From a checkpoint of a small image classifier.
Training: batches of 128, held-out accuracy 87%.
Rows from block 4 of a small image classifier, named by matrix and row number. Rows with one number belong to one neuron. Each number is 50 + 10 x the weight over its row's rms, rounded and kept within 0 to 99. All counts start at 0.
Before each neuron's rows are labels from the 100 images, of 14976, where the neuron reaches its highest value: "strongest on" is what is common among them; "patch colour" is the nearest of a few named colours to the mean colour under the peak. Only what is clearly more common there than usual is listed. The data: telescope images of galaxies (Galaxy Zoo DECaLS). In brackets: how many of the 100.
# fc1: MLP up (model.blocks.4.mlp.fc1.weight, 640x160), inputs 80-159
# fc2: MLP down (model.blocks.4.mlp.fc2.weight, 160x640, transposed), outputs 80-159

strongest on: shape: featured or disk (68); edge-on disk: no (50); spiral arms: yes (43)
patch colour: brown (71)
fc1.207:63 52 43 46 42 58 38 49 32 48 39 29 48 43 50 51 43 57 46 46 42 38 60 43 60 39 57 55 44 45 50 60 68 42 52 58 50 45 59 48 61 64 55 63 60 66 38 39 36 40 42 50 45 81 50 46 51 53 52 68 47 49 48 50 28 58 64 49 41 39 62 61 65 39 41 61 46 40 67 54
fc2.207:56 62 39 42 44 58 60 66 52 60 36 42 64 60 55 50 59 58 43 40 53 60 46 60 48 43 54 54 62 48 63 45 51 52 40 54 51 21 45 56 42 44 52 43 64 49 62 50 49 62 51 54 51 30 63 64 60 50 43 57 43 53 54 28 54 32 60 55 49 37 47 51 51 66 52 43 49 53 48 47

strongest on: shape: featured or disk (71); edge-on disk: no (69); spiral arms: yes (51)
patch colour: grey (58); brown (42)
fc1.330:37 50 65 66 28 59 51 45 48 62 54 42 52 59 57 76 51 44 40 61 63 60 54 43 43 56 40 53 47 54 47 43 57 43 59 46 50 47 58 50 56 53 45 61 43 49 42 48 58 42 56 49 39 42 50 42 36 72 53 60 58 44 47 54 49 50 55 58 80 60 45 62 49 57 47 22 57 42 63 43
fc2.330:77 46 51 37 46 45 42 55 41 70 56 48 51 48 48 42 47 42 54 46 44 42 53 53 53 61 63 43 52 62 33 48 30 37 55 52 53 53 54 74 60 41 34 61 47 45 68 66 37 73 43 59 44 61 53 58 54 56 51 52 65 40 44 53 47 62 52 54 48 48 50 47 55 40 38 75 45 43 60 56

strongest on: shape: featured or disk (66); edge-on disk: yes (29)
patch colour: grey (87)
fc1.188:25 60 55 70 52 51 62 57 57 54 49 46 42 50 58 42 62 45 60 49 56 56 36 31 61 45 69 48 50 55 44 50 59 49 49 44 57 56 51 48 52 51 62 55 66 48 58 47 33 44 57 42 58 44 37 59 40 28 53 46 46 53 46 44 49 66 47 58 58 85 48 47 42 51 53 54 46 54 67 39
fc2.188:62 53 51 32 48 57 50 43 49 45 59 46 42 38 53 55 45 56 61 41 58 60 35 72 47 47 47 63 63 29 43 43 56 48 54 44 65 46 47 47 32 28 43 45 38 45 49 69 68 64 50 57 62 49 49 51 53 54 53 45 43 41 53 48 50 39 65 43 58 26 66 51 59 62 42 41 38 44 46 43

strongest on: shape: featured or disk (65); edge-on disk: no (62); spiral arms: yes (48)
patch colour: grey (66)
fc1.253:38 66 48 64 46 44 35 59 63 54 57 36 56 40 52 44 43 47 50 33 57 33 34 68 49 47 42 45 52 48 45 36 65 42 55 71 55 42 44 65 43 34 76 62 49 47 72 50 35 54 58 40 51 25 54 43 53 56 49 48 47 65 57 54 55 53 47 55 48 54 38 56 62 47 50 47 50 55 53 58
fc2.253:29 64 51 47 25 51 50 61 50 58 55 39 57 47 49 44 42 57 44 47 57 39 51 74 46 50 61 47 69 37 56 50 33 47 44 52 48 65 40 51 59 70 34 52 52 41 56 49 48 38 51 39 26 40 58 45 47 43 46 67 38 57 46 51 51 56 69 63 45 62 44 62 43 45 66 30 48 59 53 51

strongest on: roundness: cigar-shaped (36); edge-on disk: yes (31)
patch colour: grey (53); brown (47)
fc1.518:42 51 53 30 48 61 37 41 49 42 43 70 32 49 48 52 38 39 56 60 54 72 47 38 46 64 38 46 54 43 48 53 44 48 46 42 58 48 52 46 38 53 57 46 49 39 31 52 38 51 58 51 41 60 47 41 47 61 46 42 42 59 44 47 63 42 72 48 72 49 54 64 67 56 52 46 62 47 44 58
fc2.518:34 59 33 41 49 51 54 50 55 67 38 25 48 49 48 47 60 57 45 44 35 41 61 56 61 50 58 47 46 57 50 51 33 62 53 58 64 55 36 55 42 25 43 25 55 67 60 51 66 30 48 69 53 48 53 56 44 64 50 40 48 56 55 40 56 60 55 52 34 44 48 35 43 78 45 45 43 50 49 53

strongest on: shape: featured or disk (60); edge-on disk: no (54); spiral arms: yes (42)
patch colour: grey (56); brown (42)
fc1.523:52 70 76 56 57 58 54 54 52 51 61 41 42 61 43 41 40 72 51 50 48 58 57 51 58 51 42 64 55 33 45 45 68 50 63 51 57 73 56 51 68 40 40 41 38 54 62 53 64 49 55 44 44 56 42 54 50 33 49 33 45 29 45 39 61 40 35 48 58 45 60 42 62 64 50 53 69 49 53 62
fc2.523:62 36 25 55 46 40 54 33 40 55 50 58 58 44 54 53 53 56 46 46 44 48 38 45 46 58 52 43 47 43 50 59 40 58 43 34 63 73 51 64 54 65 51 39 60 64 47 36 48 29 51 36 73 33 35 43 44 36 47 53 54 68 55 66 40 44 43 31 47 53 43 52 49 57 52 54 50 45 38 50

strongest on: shape: featured or disk (70); edge-on disk: no (66); spiral arms: yes (56)
patch colour: brown (89)
fc1.344:50 40 41 45 40 45 40 48 56 34 52 37 63 68 51 34 37 26 63 62 22 43 56 37 39 48 56 57 47 42 43 55 62 68 43 34 71 39 52 52 48 66 68 71 47 47 52 48 28 55 47 43 54 40 38 57 64 34 37 37 53 45 47 44 50 52 37 43 61 56 65 50 47 48 59 60 34 64 53 57
fc2.344:55 45 57 61 59 42 67 49 49 46 44 42 41 48 58 55 52 39 59 73 21 52 64 67 38 44 49 48 70 39 56 64 39 46 49 36 54 45 53 49 40 60 68 51 50 59 47 65 50 55 47 50 55 55 45 61 70 73 44 39 50 54 55 45 46 38 50 62 45 37 21 40 48 53 49 31 45 40 41 65