Weights of a small image classifier.
Training: soap at rate 0.0018, 14800 steps, batches of 128.
Data: trained on telescope images of galaxies (Galaxy Zoo DECaLS), 44167 training examples, 42.9 epochs.
Rows from block 2 of a small image classifier, named by matrix and row number. Rows with one number belong to one neuron. Each number is 128 + 32 x the weight over its row's rms, rounded and kept within 0 to 255. All counts start at 0. Numbers have three digits each.
After each neuron's rows are labels from the 100 images, of 14976, where the neuron reaches its highest value: "strongest on" is what is common among them; "colour at peak" is the nearest of a few named colours to the mean colour under the peak. Only what is clearly more common there than usual is listed. The data: telescope images of galaxies (Galaxy Zoo DECaLS).
# fc1: MLP up (model.blocks.2.mlp.fc1.weight, 640x160), inputs 80-159
# fc2: MLP down (model.blocks.2.mlp.fc2.weight, 160x640, transposed), outputs 80-159

fc1.540:148167142113097130128149141073126060151110158158197099148074158113159137146118093094108107092167178125107175140101122109104110174093083138095080155144137165170130103117212158091094093087123125109113145112118136150114120165107127085055137076
fc2.540:121184191153163124099117089106130135126127121122190094113097100146103179124149062087165151134164091168099178105133130155116143130202120169164069112115158109161116087119094186115120164136066141160099184113134144106095150113169109085125118072
strongest on: edge-on disk: yes
colour at peak: brown; grey

fc1.86:191125113146139087158160140126074089139134092122118103083134103152138145113101143114076113127097104075131106181138124084123056146096107104169124130132145156084137132071196108070109048149107111104144069138091133116128161160126145088095149133
fc2.86:135103210147072122102095109134166142119154123142148100125138118114131142154153116142145133123111088174098171100132120167120129057189132098136136125108076167150076159155091189136124235098146119170061136142167114110130139104141105108131173133
strongest on: roundness: round
colour at peak: brown

fc1.159:172162148049149134128160202136172135088157162097125154071128114156155157081111068188148117071111170142142181151072099097118085136102134155138153094095116166140099132129142092119124090076129085116137186164143144137116086146097073120060128083
fc2.159:188163156151078138104172130042179088156079163144092092130137157146148116128146098086076083116156131120165116138080115131099103173085146085076150102117121135170102133089129157128064106130124124102181108112117135123163151075133114162088130156
strongest on: bar: no
colour at peak: brown

fc1.452:127202060161154118143089137135144134101166097107165162103129063103161052101108098148187174155113178128063153079164154106135121145148106136065088100141170093114167165135094119141181131147121098155074160146152134114141127154135145141112144136
fc2.452:152084127158114124130102111132138093148122107128130127163159128106149104183085100163106076168139133115173134102083098128162135129120151046163135089120124126125165132083121151099124111080148164126178108133076114195148081096115090165119157152
strongest on: edge-on disk: yes
colour at peak: brown

fc1.532:124096101188101152095115176178077125162167147145111131154157138072132098139129151215119081081132116106151132139118113115115158154151122068129094107140117181086143116092230132099176116136080070110136134076091209072173147122118120105091135125
fc2.532:157122130127125138124135107122142097192076239104106126125126131091107164187102059082176158091114181128151093101130204116077131092131135120106138144113132102069117098143172111161091098124107101146103065102157123131137069119125091106111097114
strongest on: shape: featured or disk; edge-on disk: no; spiral arms: yes
colour at peak: brown

fc1.127:112139089127177099121135113173170121119079108133106136143124093137194153137168136100174102149160098090140086163095076116141143062181156210129108112143096131103120149137173106080072121104138132095095153151128168152162145092096072132139115086
fc2.127:151172156142147109100153125097077026163123135144127141118168129111105132101132088103139117117075164114166145086098163121146097131151102081159124118187142101156206080111126117156131137135130147058175068119124100121123074159158068133122130087
strongest on: roundness: cigar-shaped
colour at peak: brown

fc1.396:121170133151078034072141130141145102083105117147098124127171146117153104148084150167089097132131134142092114119117142147158179155152133170149142160099116122128157164118169130093137060096101157055098127110121123116173097120091170152152142041
fc2.396:154099143159115176125110121066130135150132155105192207157137090071126101176162153159158094143121140109140108136107113102158111136157137149142095076142102067089085117102130073197129130164101139186128062165124121115161146169112094071089182104
strongest on: shape: featured or disk; edge-on disk: yes
colour at peak: brown; grey

fc1.252:206141110124106147116089144205150081105166146150117086063108161099131154159158139175119137107087143093135143163148179146162195146145144091053104166096154179099165117101170142167143103143105160091097123094154098111123108145112105071116166088
fc2.252:112084109146123096163144150032160092131118114116099165134054133094160177157118050116127123142173065183133121097203069117132117158091093127166140168165101168140132156154130114106103145122177117131101124073121121104118132093111097134132095124
strongest on: edge-on disk: yes
colour at peak: brown

fc1.615:076130118096120126089112075091112139177076123175139184135118079129105130137152177112163140103145155169119095179112159199086101161105121143137081139144150105119105163151153093083120113103121159153088124066161101145125056116140073131126155164
fc2.615:143098105067090176110158077154153127098100150139059046182195133130153064105153157091169155039157192147146126072202093119073110084098153172165161116118059132103133147124123148108157100130158098144152124145160144133103143099180146106072103094
strongest on: roundness: cigar-shaped; edge-on disk: yes
colour at peak: brown

fc1.525:043087170166174136162095118140154183107180118119109144110103069146172137115128113124112155153137099076125090171145098167211085049165163084164096105161148201096115130125095176155110162171140125114095132069113122147150141122106152130141144139
fc2.525:156116082163109105098123129104137121155100145143147114117126161143149130145129134111133090111116200197145179077107120128109124108059077158128154136108161098174182143095138118037073101153122115127143156143195133175122055084172119100101102124
strongest on: edge-on disk: no; spiral arms: yes
colour at peak: grey; pink

fc1.603:097095092209136127148134133154151118107108171142151159136123107163177118089163157092113098158080145102136124096156127120110098103162149138153118135152093161111138137110134094131138036107122087140096162098042084171123187099133091108133151125
fc2.603:104146106121103126116106129098097144137113099133085192197048108159134094139126094125158136165126113135108165037094103098156143153161089130085149138145160137145148116115094108164134094121142101128076116146102124130136025140141164121163156185
strongest on: edge-on disk: no; bar: no
colour at peak: brown

fc1.133:109090141086122089145120161094182132154084124089173142136093063092108160120131145139115195133115097116149181146107179132052115144142130117124083080088181152053140116130083100103151156073122120102134195099056144081127105150130071166067122187
fc2.133:138146126129096149141118142103160111129148115163124113134173112166058049099050083128112140147092119143105083130141107172108085145091145160084087111105102165176135138112175136068144123145105122107174067133144096122126140108129116047145153132
strongest on: roundness: cigar-shaped
colour at peak: brown; grey

fc1.561:153141129107128190154072112128086102112092116107092090135064150151162078135132135186155098123208150172106118167183137094115129096116095083112091163126144136096123174109125123105148052078135145122132161186092138168142095154132172154093148152
fc2.561:092088098182138056130119178118130104120130131125142136123189116158116163117139074127112153155108157057131121062050145125137128171128123116131189146073109106151125080170116073102132139106087116124130057122119139123129178094147100082119115151
strongest on: roundness: cigar-shaped
colour at peak: grey

fc1.299:036210155133118107148103093128125083089152109074135070147129101138089119144134131085088121130138148135150180132079145159107108158099150114188155147134164152137120136073207075138112091079086114108105121138107131087145094173199117137078108174
fc2.299:174131198164155142109149173087146163124053198149123135112155179178141101094076091136157157128135169146133088143154119156160072071106092166151144098107086101103084126189080193154120143170097060128119157131133114151093127081099098048117093099
strongest on: edge-on disk: no; shape: featured or disk; spiral arms: yes
colour at peak: grey; pink

fc1.75:174116061108085108127110106133144140125196138087118108138141149130087139163098108135105162164087129120142140127109120159113182145167144098176111096069143108159109082119074118166133103103058207122148148093119120132168128087142107096105167142
fc2.75:113135128084122120069148116093162119159088131145102114128112057110121106157097126190138166148150104122140157058138114129095140103114139161100144108195067130144120135128147143107149075195132075171205181117127128125062137192088116144099098130
strongest on: roundness: cigar-shaped
colour at peak: brown

fc1.52:074130142108094134143098130129129067172078177110128185129175148096087172114141087130122100093194119116129159167144125140152060149128156118163113105141111116146171137100157127200092076125126051058127123093116104055156105165131136144123114167
fc2.52:113133191149139174099179108089085131176162153133142123116141115100123098171175142110104123153100144075166104143123133132174095108155052121137095115136163109065158158122129120088107129122128164167134130126102145169108161113068086139158153113
strongest on: roundness: round
colour at peak: grey

fc1.87:146129075198109067133097108141096116116118107132117178162150140110092079121098159141139144143145126076109135126137148125066117143117073161130192115083082165136105092128127137094129130157072085123181099168148151102152128178142113136125094067
fc2.87:142072163196183185179117155160181142137140082121160054152163107161129152140106120146113136120090106128121098120078128107135149101190153062164168117166105123113145137086162135134179149090142100143181098090079164134144130092137117146096211139
strongest on: roundness: round
colour at peak: brown

fc1.324:159088159169097180095105083185159122095198144114092161154161131108095191141139153168114038096122158131082050163178125112142159164113100096171162136113060119050146098131161134115115071105124043126127110109144097112144117171157148157135106157
fc2.324:119166137127156135164086144077067127136076129098165127081147145139124079106100107149097204152144129061143148160115142157099143124061160179084096132108161172120131104137108157154149092110110179077127153117143089141142177130021124078146070122
strongest on: shape: featured or disk; edge-on disk: no; spiral arms: yes
colour at peak: brown

fc1.434:069125153104129105101152136100125125068165171152076173150126101120117148156092145142138176129089165153092111153132135086090124122138138159178087110141156125128086117095069144121067136134102116154171143104166100143145145106141115089212065122
fc2.434:121145161143128119159147166200145138098112080118134142121067141078154132115115100144076108145158081084179129084093110165084110125125141143178142134155170099109087116240176116108138125135160126109135123167145194054099210119137123126038143111
strongest on: roundness: cigar-shaped
colour at peak: grey; brown

fc1.502:167160137090120160138173101120075164149191095133135088144140093125120168149127087104086142086143196126156171127133154109177105115149092150159123071117183191097168126159158121093181136129159113154120134169130131098096098146128149144080142093
fc2.502:163157153133142157126122172100116105143110152177125153079145150095118096119150152145165085161117130074130131131148154112148089118157152096118187141120132115132140099099193102155100100173142144135124169139138127156129168066143080123141085154
strongest on: roundness: round
colour at peak: brown

fc1.325:094131122102100116117095130103195120100146145065137109099093152119164176155136143136128071140061115174102213172132106130177117113079127152179127083104146122101132149127134124102156105118133097095150129197152142065118130121139071185113121133
fc2.325:040193127092098103144111122158174111110131126069141141186166159112095101135086119139120123125122184136038132102054097073144116115099147093139136130099090055132096096184085107168117170166113131128165134150126085130161132100139123126116160134
strongest on: bar: no
colour at peak: brown

fc1.99:117101196067133110123116103196104177139159122098124191093152132149087072086095130180131131143178167173175072111113162114143117085045139118159129180139136114113119147163101097168211171092107123144178173126127134152131124106121108156183120162
fc2.99:107094073126103131087101159132093097127166168152132104154086116151143146130120199128125134139117147159106116134094135148141097080138176157105108076085126157117094078120154130113158100174157082170108135136143096136135153201099112156132080168
strongest on: spiral arms: yes
colour at peak: brown

fc1.412:133126095137217107082116122130158143095156126105136090135143131123124169088142093155133110125045153144195149160182145157093127085115040098093155151162045176100126175115138123161103081100080111138168128136176160115101208151129107158117108220
fc2.412:098145126088127144152148138135107126113138103203071114117140182144155129166077097120134117141162116182130110065121149167084077146112164065160090170111215125084157090114108156074160203131144152124118122166080101165128097149134078071099100169
strongest on: shape: featured or disk
colour at peak: grey; brown

fc1.57:133093163157196146138085117143048100126044183114115133167148162090109126137105169150111179118113146148174067132153099108193137155110080111196048120112145166158143136085089146134109102136101101121091130112128118159165111094081120146093138130
fc2.57:159100134132071117206132110097113103111203129119126125107140119133120113103144106074142105171164138122164115111106151098087145108092120182056152118149098094125121096199152082149142150123140205124131125117101085107109157170155158073191084157
strongest on: roundness: round
colour at peak: grey; brown

fc1.461:152168133176178123168161148152117132151163130129177147115138136167168068097149069135162139131136147140139142124049156125151176113148102148074121056116107162112061085123157106135100148160114082110095124138067125170134123161142118134073094132
fc2.461:092096082079122109143157152123139108101134141148135184127087129062117163157140150124126100191137130169099086094106109140090060118106144129151074073113112153182119173137146171188197158121124114169107150107109148073163130182113050090143069126
strongest on: bar: no
colour at peak: brown

fc1.286:105189181141106114107114093087133068124178089150161136101094069118120122127134106070120126173139165141107200169089104111140154088144168146128095130145143194076178091134098111105097108148138099102092098101096093133122052131156119181035120156
fc2.286:173132083112136174102163079105170202128130145116147173087143105085152147191086069097168154109115141109115106145095108160163083141109086126127176101106146132164160154119108125114162144117115104163088114075130170174157132123075123058122131118
strongest on: shape: featured or disk; edge-on disk: no; spiral arms: yes
colour at peak: grey

fc1.442:101091149185127108166141119142119113179145133173099137095147060111151124183158088130138105150105113121132121099118142114070143110097119145144114087114130084139156176190101077116123108113102080082165118096179114177108123116151206086077089145
fc2.442:141099132091189114154176124173147116086134116079106140172140122124107124064123116136092141100212061168137137129146084132069069122158116177152119134157121150139082134082119144106127081186095150154114116125138100140156138197132156146144193159
strongest on: edge-on disk: no; spiral arms: yes; bar: no
colour at peak: brown

fc1.597:140087102132127092082171134136193145091153120139090119098117100130101148122126113190094090139144120090215138150183079204158139114156217138168133109127168107101111145099120187103142163139160109046090150132093115174181114146116112139106105145
fc2.597:150073070143157131172072105114135140137119095118103149136132154079127108168085173120166132088119120195146174179125139143123139106176053168107177142148086115108109102138136084130130176119112141167155115152129172066085109027155110102175189109
strongest on: edge-on disk: no; bar: no
colour at peak: brown

fc1.436:145162144112110159111164128127178141082106136135118094130142051136117107150150184151126140210095156050153136117107113146119145087165142119096150104123169090142131091088120110165136134168150114037125117123128098100140148046134113154090160181
fc2.436:158152161147143139112135187169084124158148163150124138134121184125129133105134052153126154111141051237096108141097164102109099096093126151133079115113089170132112113162100129074138168113127120130174163172091172148154103154096106108142101060
strongest on: edge-on disk: no; spiral arms: yes
colour at peak: brown; grey

fc1.420:097069155115117134111103160127169110162161125124107108095097114115135108141121146082166149075099119113138137089081152128074133224142149103100117167134164130155136133132120093120116163091054169170083136137095110124119166115162148121131147113
fc2.420:118094081128173074109164118120077130141088183100136111158084152122162086091087136101171187165108041128133129153202117104115152075071128107140123120147095124121114129121147132098145098119110109084113131147089114077128133085077071182093155084
strongest on: roundness: round
colour at peak: brown

fc1.176:090112162117066184135087159122047154130110113157140119107136158157101108112114118176143157131066101138151166139150124126136125145178156148110141157138174180096169131173075136146095082088128147154069164110129095129133107061080057124154160152
fc2.176:128137171170136147140091141170130079095127111104093097109191119128129130148173122147143153092154082131134150184161142161161101183132150096132138174142071150117102186106105121120113127180112171142129122166120143080117155121145154096149198063
strongest on: shape: featured or disk; edge-on disk: no; spiral arms: yes
colour at peak: grey

fc1.612:088219187141129104090114047133112140181086096178139128090173122102138104134124138109153134079111135109108158132115071146085087127096095137150147124109159140123165117119143122169135139136140125141100140102116182131146116110145046137175116104
fc2.612:193182136121153142119152216123187089119138141119150093136151140182136120061164100129147148177132181123166070068137164129163140103127113066098155097145098107113094136139144117124121121152126088192132130139094133106092126100117160106137106129
strongest on: shape: featured or disk; edge-on disk: no; spiral arms: yes
colour at peak: grey

fc1.475:161155145132084112117139155121103106065137105127125168123090135102068133118142098186100122179183163170067127116118201076128031204118120116099153077102058104107134119101141161079167093128149116129147118189146131084172168135149143111124155159
fc2.475:086078079103171123137109147170117114150154137100105167139148149123137123125128160123138143129113103070131193113138107138125241065089134135090127120094213198157101139106177115142140134136113164090135109080099141185109120069086097133190135098
strongest on: roundness: round
colour at peak: brown

fc1.95:118171169108110124095111110156095086193133078135117142135117191137161126181164103126179098065115123084147158166124157138170148131137132165150082144098080103200169108159119136125120075136122119139131130134163104112114136100147157165116119067
fc2.95:124126090078102130177140125089148186097071104073121079131124120152116090092091112210057102160109138115147141112178068131077082165142137118124201144126148102058100111180151131160157120129124154111156106116148191081107125124075096106172156110
strongest on: roundness: cigar-shaped
colour at peak: grey; brown

fc1.512:097133127119119088155143065112143095106104109094137109104092111108204136134111169127149127107151137135127145183129122174100151085180097135130158113130163177139061152146151126114115086106100108156103077136103168153092121158126088121106137138
fc2.512:114087163168091177120129115083094153094171102093096136109129141150088058125121135124119150179057108049138103133117103127115120098134123187118113182169116143050121116149106077134163139155113119138183043132149098100092095116134097091196167109
strongest on: spiral arms: yes
colour at peak: brown

fc1.23:151076143121125130111073156104118096177129070127119053096132098127080124110132060170164093082147145063110204125138172126097109098162088131107161088103125093061106134093129101149086121104109138184102110157109130117068117111129087123065105090
fc2.23:105173092247113110103071090113086135087179084133106081150108084152117105141101129169156185127083135151119090112189098117153120176123105147179159174162105142077125160083113142115108153095091154123135113159144187102096162090146165104124146049
strongest on: edge-on disk: no
colour at peak: brown

fc1.168:090157150111136136108128141098165115141118141122116171109057128147162107167126093167088136102166116124200080117170175099117062196169118115140133095057120064158093134129105107103146166112139146121151186103147053120138090150081165148145132082
fc2.168:121107108130136089165127117146067129105149097137113115101132131115097109126100166114152083158123103103090127123137047082060129121096124161150187180148141117095146134127169137170137109189186131120153125134149146169108150089173183126124165117
strongest on: roundness: cigar-shaped
colour at peak: grey; brown

fc1.48:125086121146079099103107122117155118072128172105157136072098129154174100145073129118089078127140172141098092114078096128125041163157142089141088106107137091079129154150148098074146113119088090098115110144160143090160069090105140086138124104
fc2.48:075123114096124119091116169112065085172170119127137180121132117138106175115138203148078204136137112165133124164149146119071185118155122079140075139139120111078113131121116129189127095111092097153127103146125101142082188070078038175068130131
strongest on: shape: featured or disk; edge-on disk: no; spiral arms: yes
colour at peak: brown

fc1.25:127119114138100135103138161102076066121159192104090069115134107100140115112147102122136178134210139102128107115175154164098089132137129155153150132125094179119091149070125151144126107158091139144088140153128151088147121127155083078041120172
fc2.25:121188103092135107176114128077133140113153095071148121130099125079176152164107083219148042102168198141109111067102049139151089151086161109148157087190170144109167130156132097101130170139114156178104112102128159140131159119176134176128109106
strongest on: edge-on disk: no; spiral arms: yes
colour at peak: brown

fc1.579:172156101173138119143121119158088126121158145106134099079125130123116102110137106094096105141106147112112107114156123133176086093114183161133110141049125202116071151103185163124196192104090046146128130148069166114114128109132173117136139105
fc2.579:078105100090094134133083088149113091085126099126112183092116122162129131132136194169144129084171153089124120150080122106112137153172087104140147110154110108146162136163112108136103060132157160113115130128114080144173104145087109104130075087
strongest on: shape: featured or disk; edge-on disk: no; spiral arms: yes
colour at peak: brown; grey

fc1.549:131136140116065146080118116092106094093201139160137165129132114112135067119109136191120095109111214155175144101117193113074081135121155156108149116160145135105123148099147080171200115117206124159137127112085099093143140093165152174138177087
fc2.549:115104155106157114153138122129133120108083214089133134141116161145081222109157183108092149164117119120098136102131114085107109078081091133097106181033122147165134170128099137073126138166157121114192140155102144104152142160081102130143107194
strongest on: roundness: round
colour at peak: brown

fc1.152:160065131146177113118093126126125132123132142153172112124133088139155146133136076166190165108098170114110152109138084061126117232159133092171067109133111101115150118116130079083175128104138111198088152154103129144140139165166088148095183112
fc2.152:065145188067058104166145033157107202086159084096150132099129110113098109137126139126123145161123144094113142146125087136117123135147115084113107116124103109155160152103122154127153059205152109084154180161054106089165120155136190190120189121
strongest on: roundness: round
colour at peak: brown

fc1.468:185122069169127136160124119124077130167086183160110121094143158124179174097105171124059126096110131098187099182120150122079127110105103139108139150143144119140139171178110124125092105113155090112079094101099145103175124145092081159069115122
fc2.468:103137198093162129135126126064114138075162093114163191118142137081064093147100108105124109114125109134133076085157133109145140103149094124104133143104193139154150145119141129155181127187158111133144148154144088127098149136125125103189118126
strongest on: bar: no
colour at peak: brown

fc1.236:102092173129068118126089127141137120099140091143144131130061161149147103147119132102108089085067108097099067158128114118073167153151136101089109141102150093143105123110116139152144144102101134047078099086077157112119173125170112124177113116
fc2.236:172107063153122127103122072136125086146186137187122160181170073090115124133114128151121143188176081169098118129093161123084173181150135152134115154125133110083169153141073125074122102110120151149091151127186069154137138156158145143142085107
strongest on: shape: featured or disk; edge-on disk: no; spiral arms: yes
colour at peak: brown; grey

fc1.84:173055137087066129091156139108126168146127165113112118138132066126116179139158153147122100125111109121169133131161202103111103100127069175082147128181092090142105128100070134131113110101100136180190107113104080097106151139154093140095150117
fc2.84:101139175105111142118165153084146133139145131086119101145187137190115129101139201096095108098138100051109155137201133138135073075150082150086043138157211111097154124187125124121087118168108097106189130120132141092116132085150081115151156203
strongest on: edge-on disk: no; spiral arms: yes
colour at peak: brown

fc1.124:117141105125186127190147172102144172133168134136133083103124046064150102155159142108113194123129164164170174097067085186155149111100108121121153083169058154119142118121161112136116113071150095093081140131146113137128084114160153084096057154
fc2.124:108117075095144123130110111022158153096100127119187210138090096140142144102169067044151136133108150113089118068098088140106145189102096137137147089135123171132123142126132111076205026105121118185126108057108126143134097138080093148132144130
strongest on: edge-on disk: no; spiral arms: yes
colour at peak: brown

fc1.178:125135112119050112161143151132102107072158167107149060077140175144085135115098156105178174088152079136163129131115125129125100114164108113111081149166126116103185102069155094098182104108139120177138157128144097092066130128114070042106131152
fc2.178:096164135083094124170125155128089140151125170082164128095135144159144086111195117123177077121153143131134126140142178162100120171098086194077129108148144122126084147093078205117136123129160127131147112113127172148125111102142109121185093165
strongest on: edge-on disk: yes
colour at peak: brown; grey

fc1.536:141120151160104036103127085091052104127107160139144164147164136185101102113111146090130105144163151139110142145127091111100156168170160135148149139141172173113119114134157096031124070209106183168099137113137143099146141161131149118083131125
fc2.536:102094183187090100176156105131128143143144153175184105098129109133115131120029181187106122117144169188093110074181102120178215152123135114139090130155161178111097067096184133103110132100142147148061102157128139177132110175074166132105129098
strongest on: roundness: round
colour at peak: brown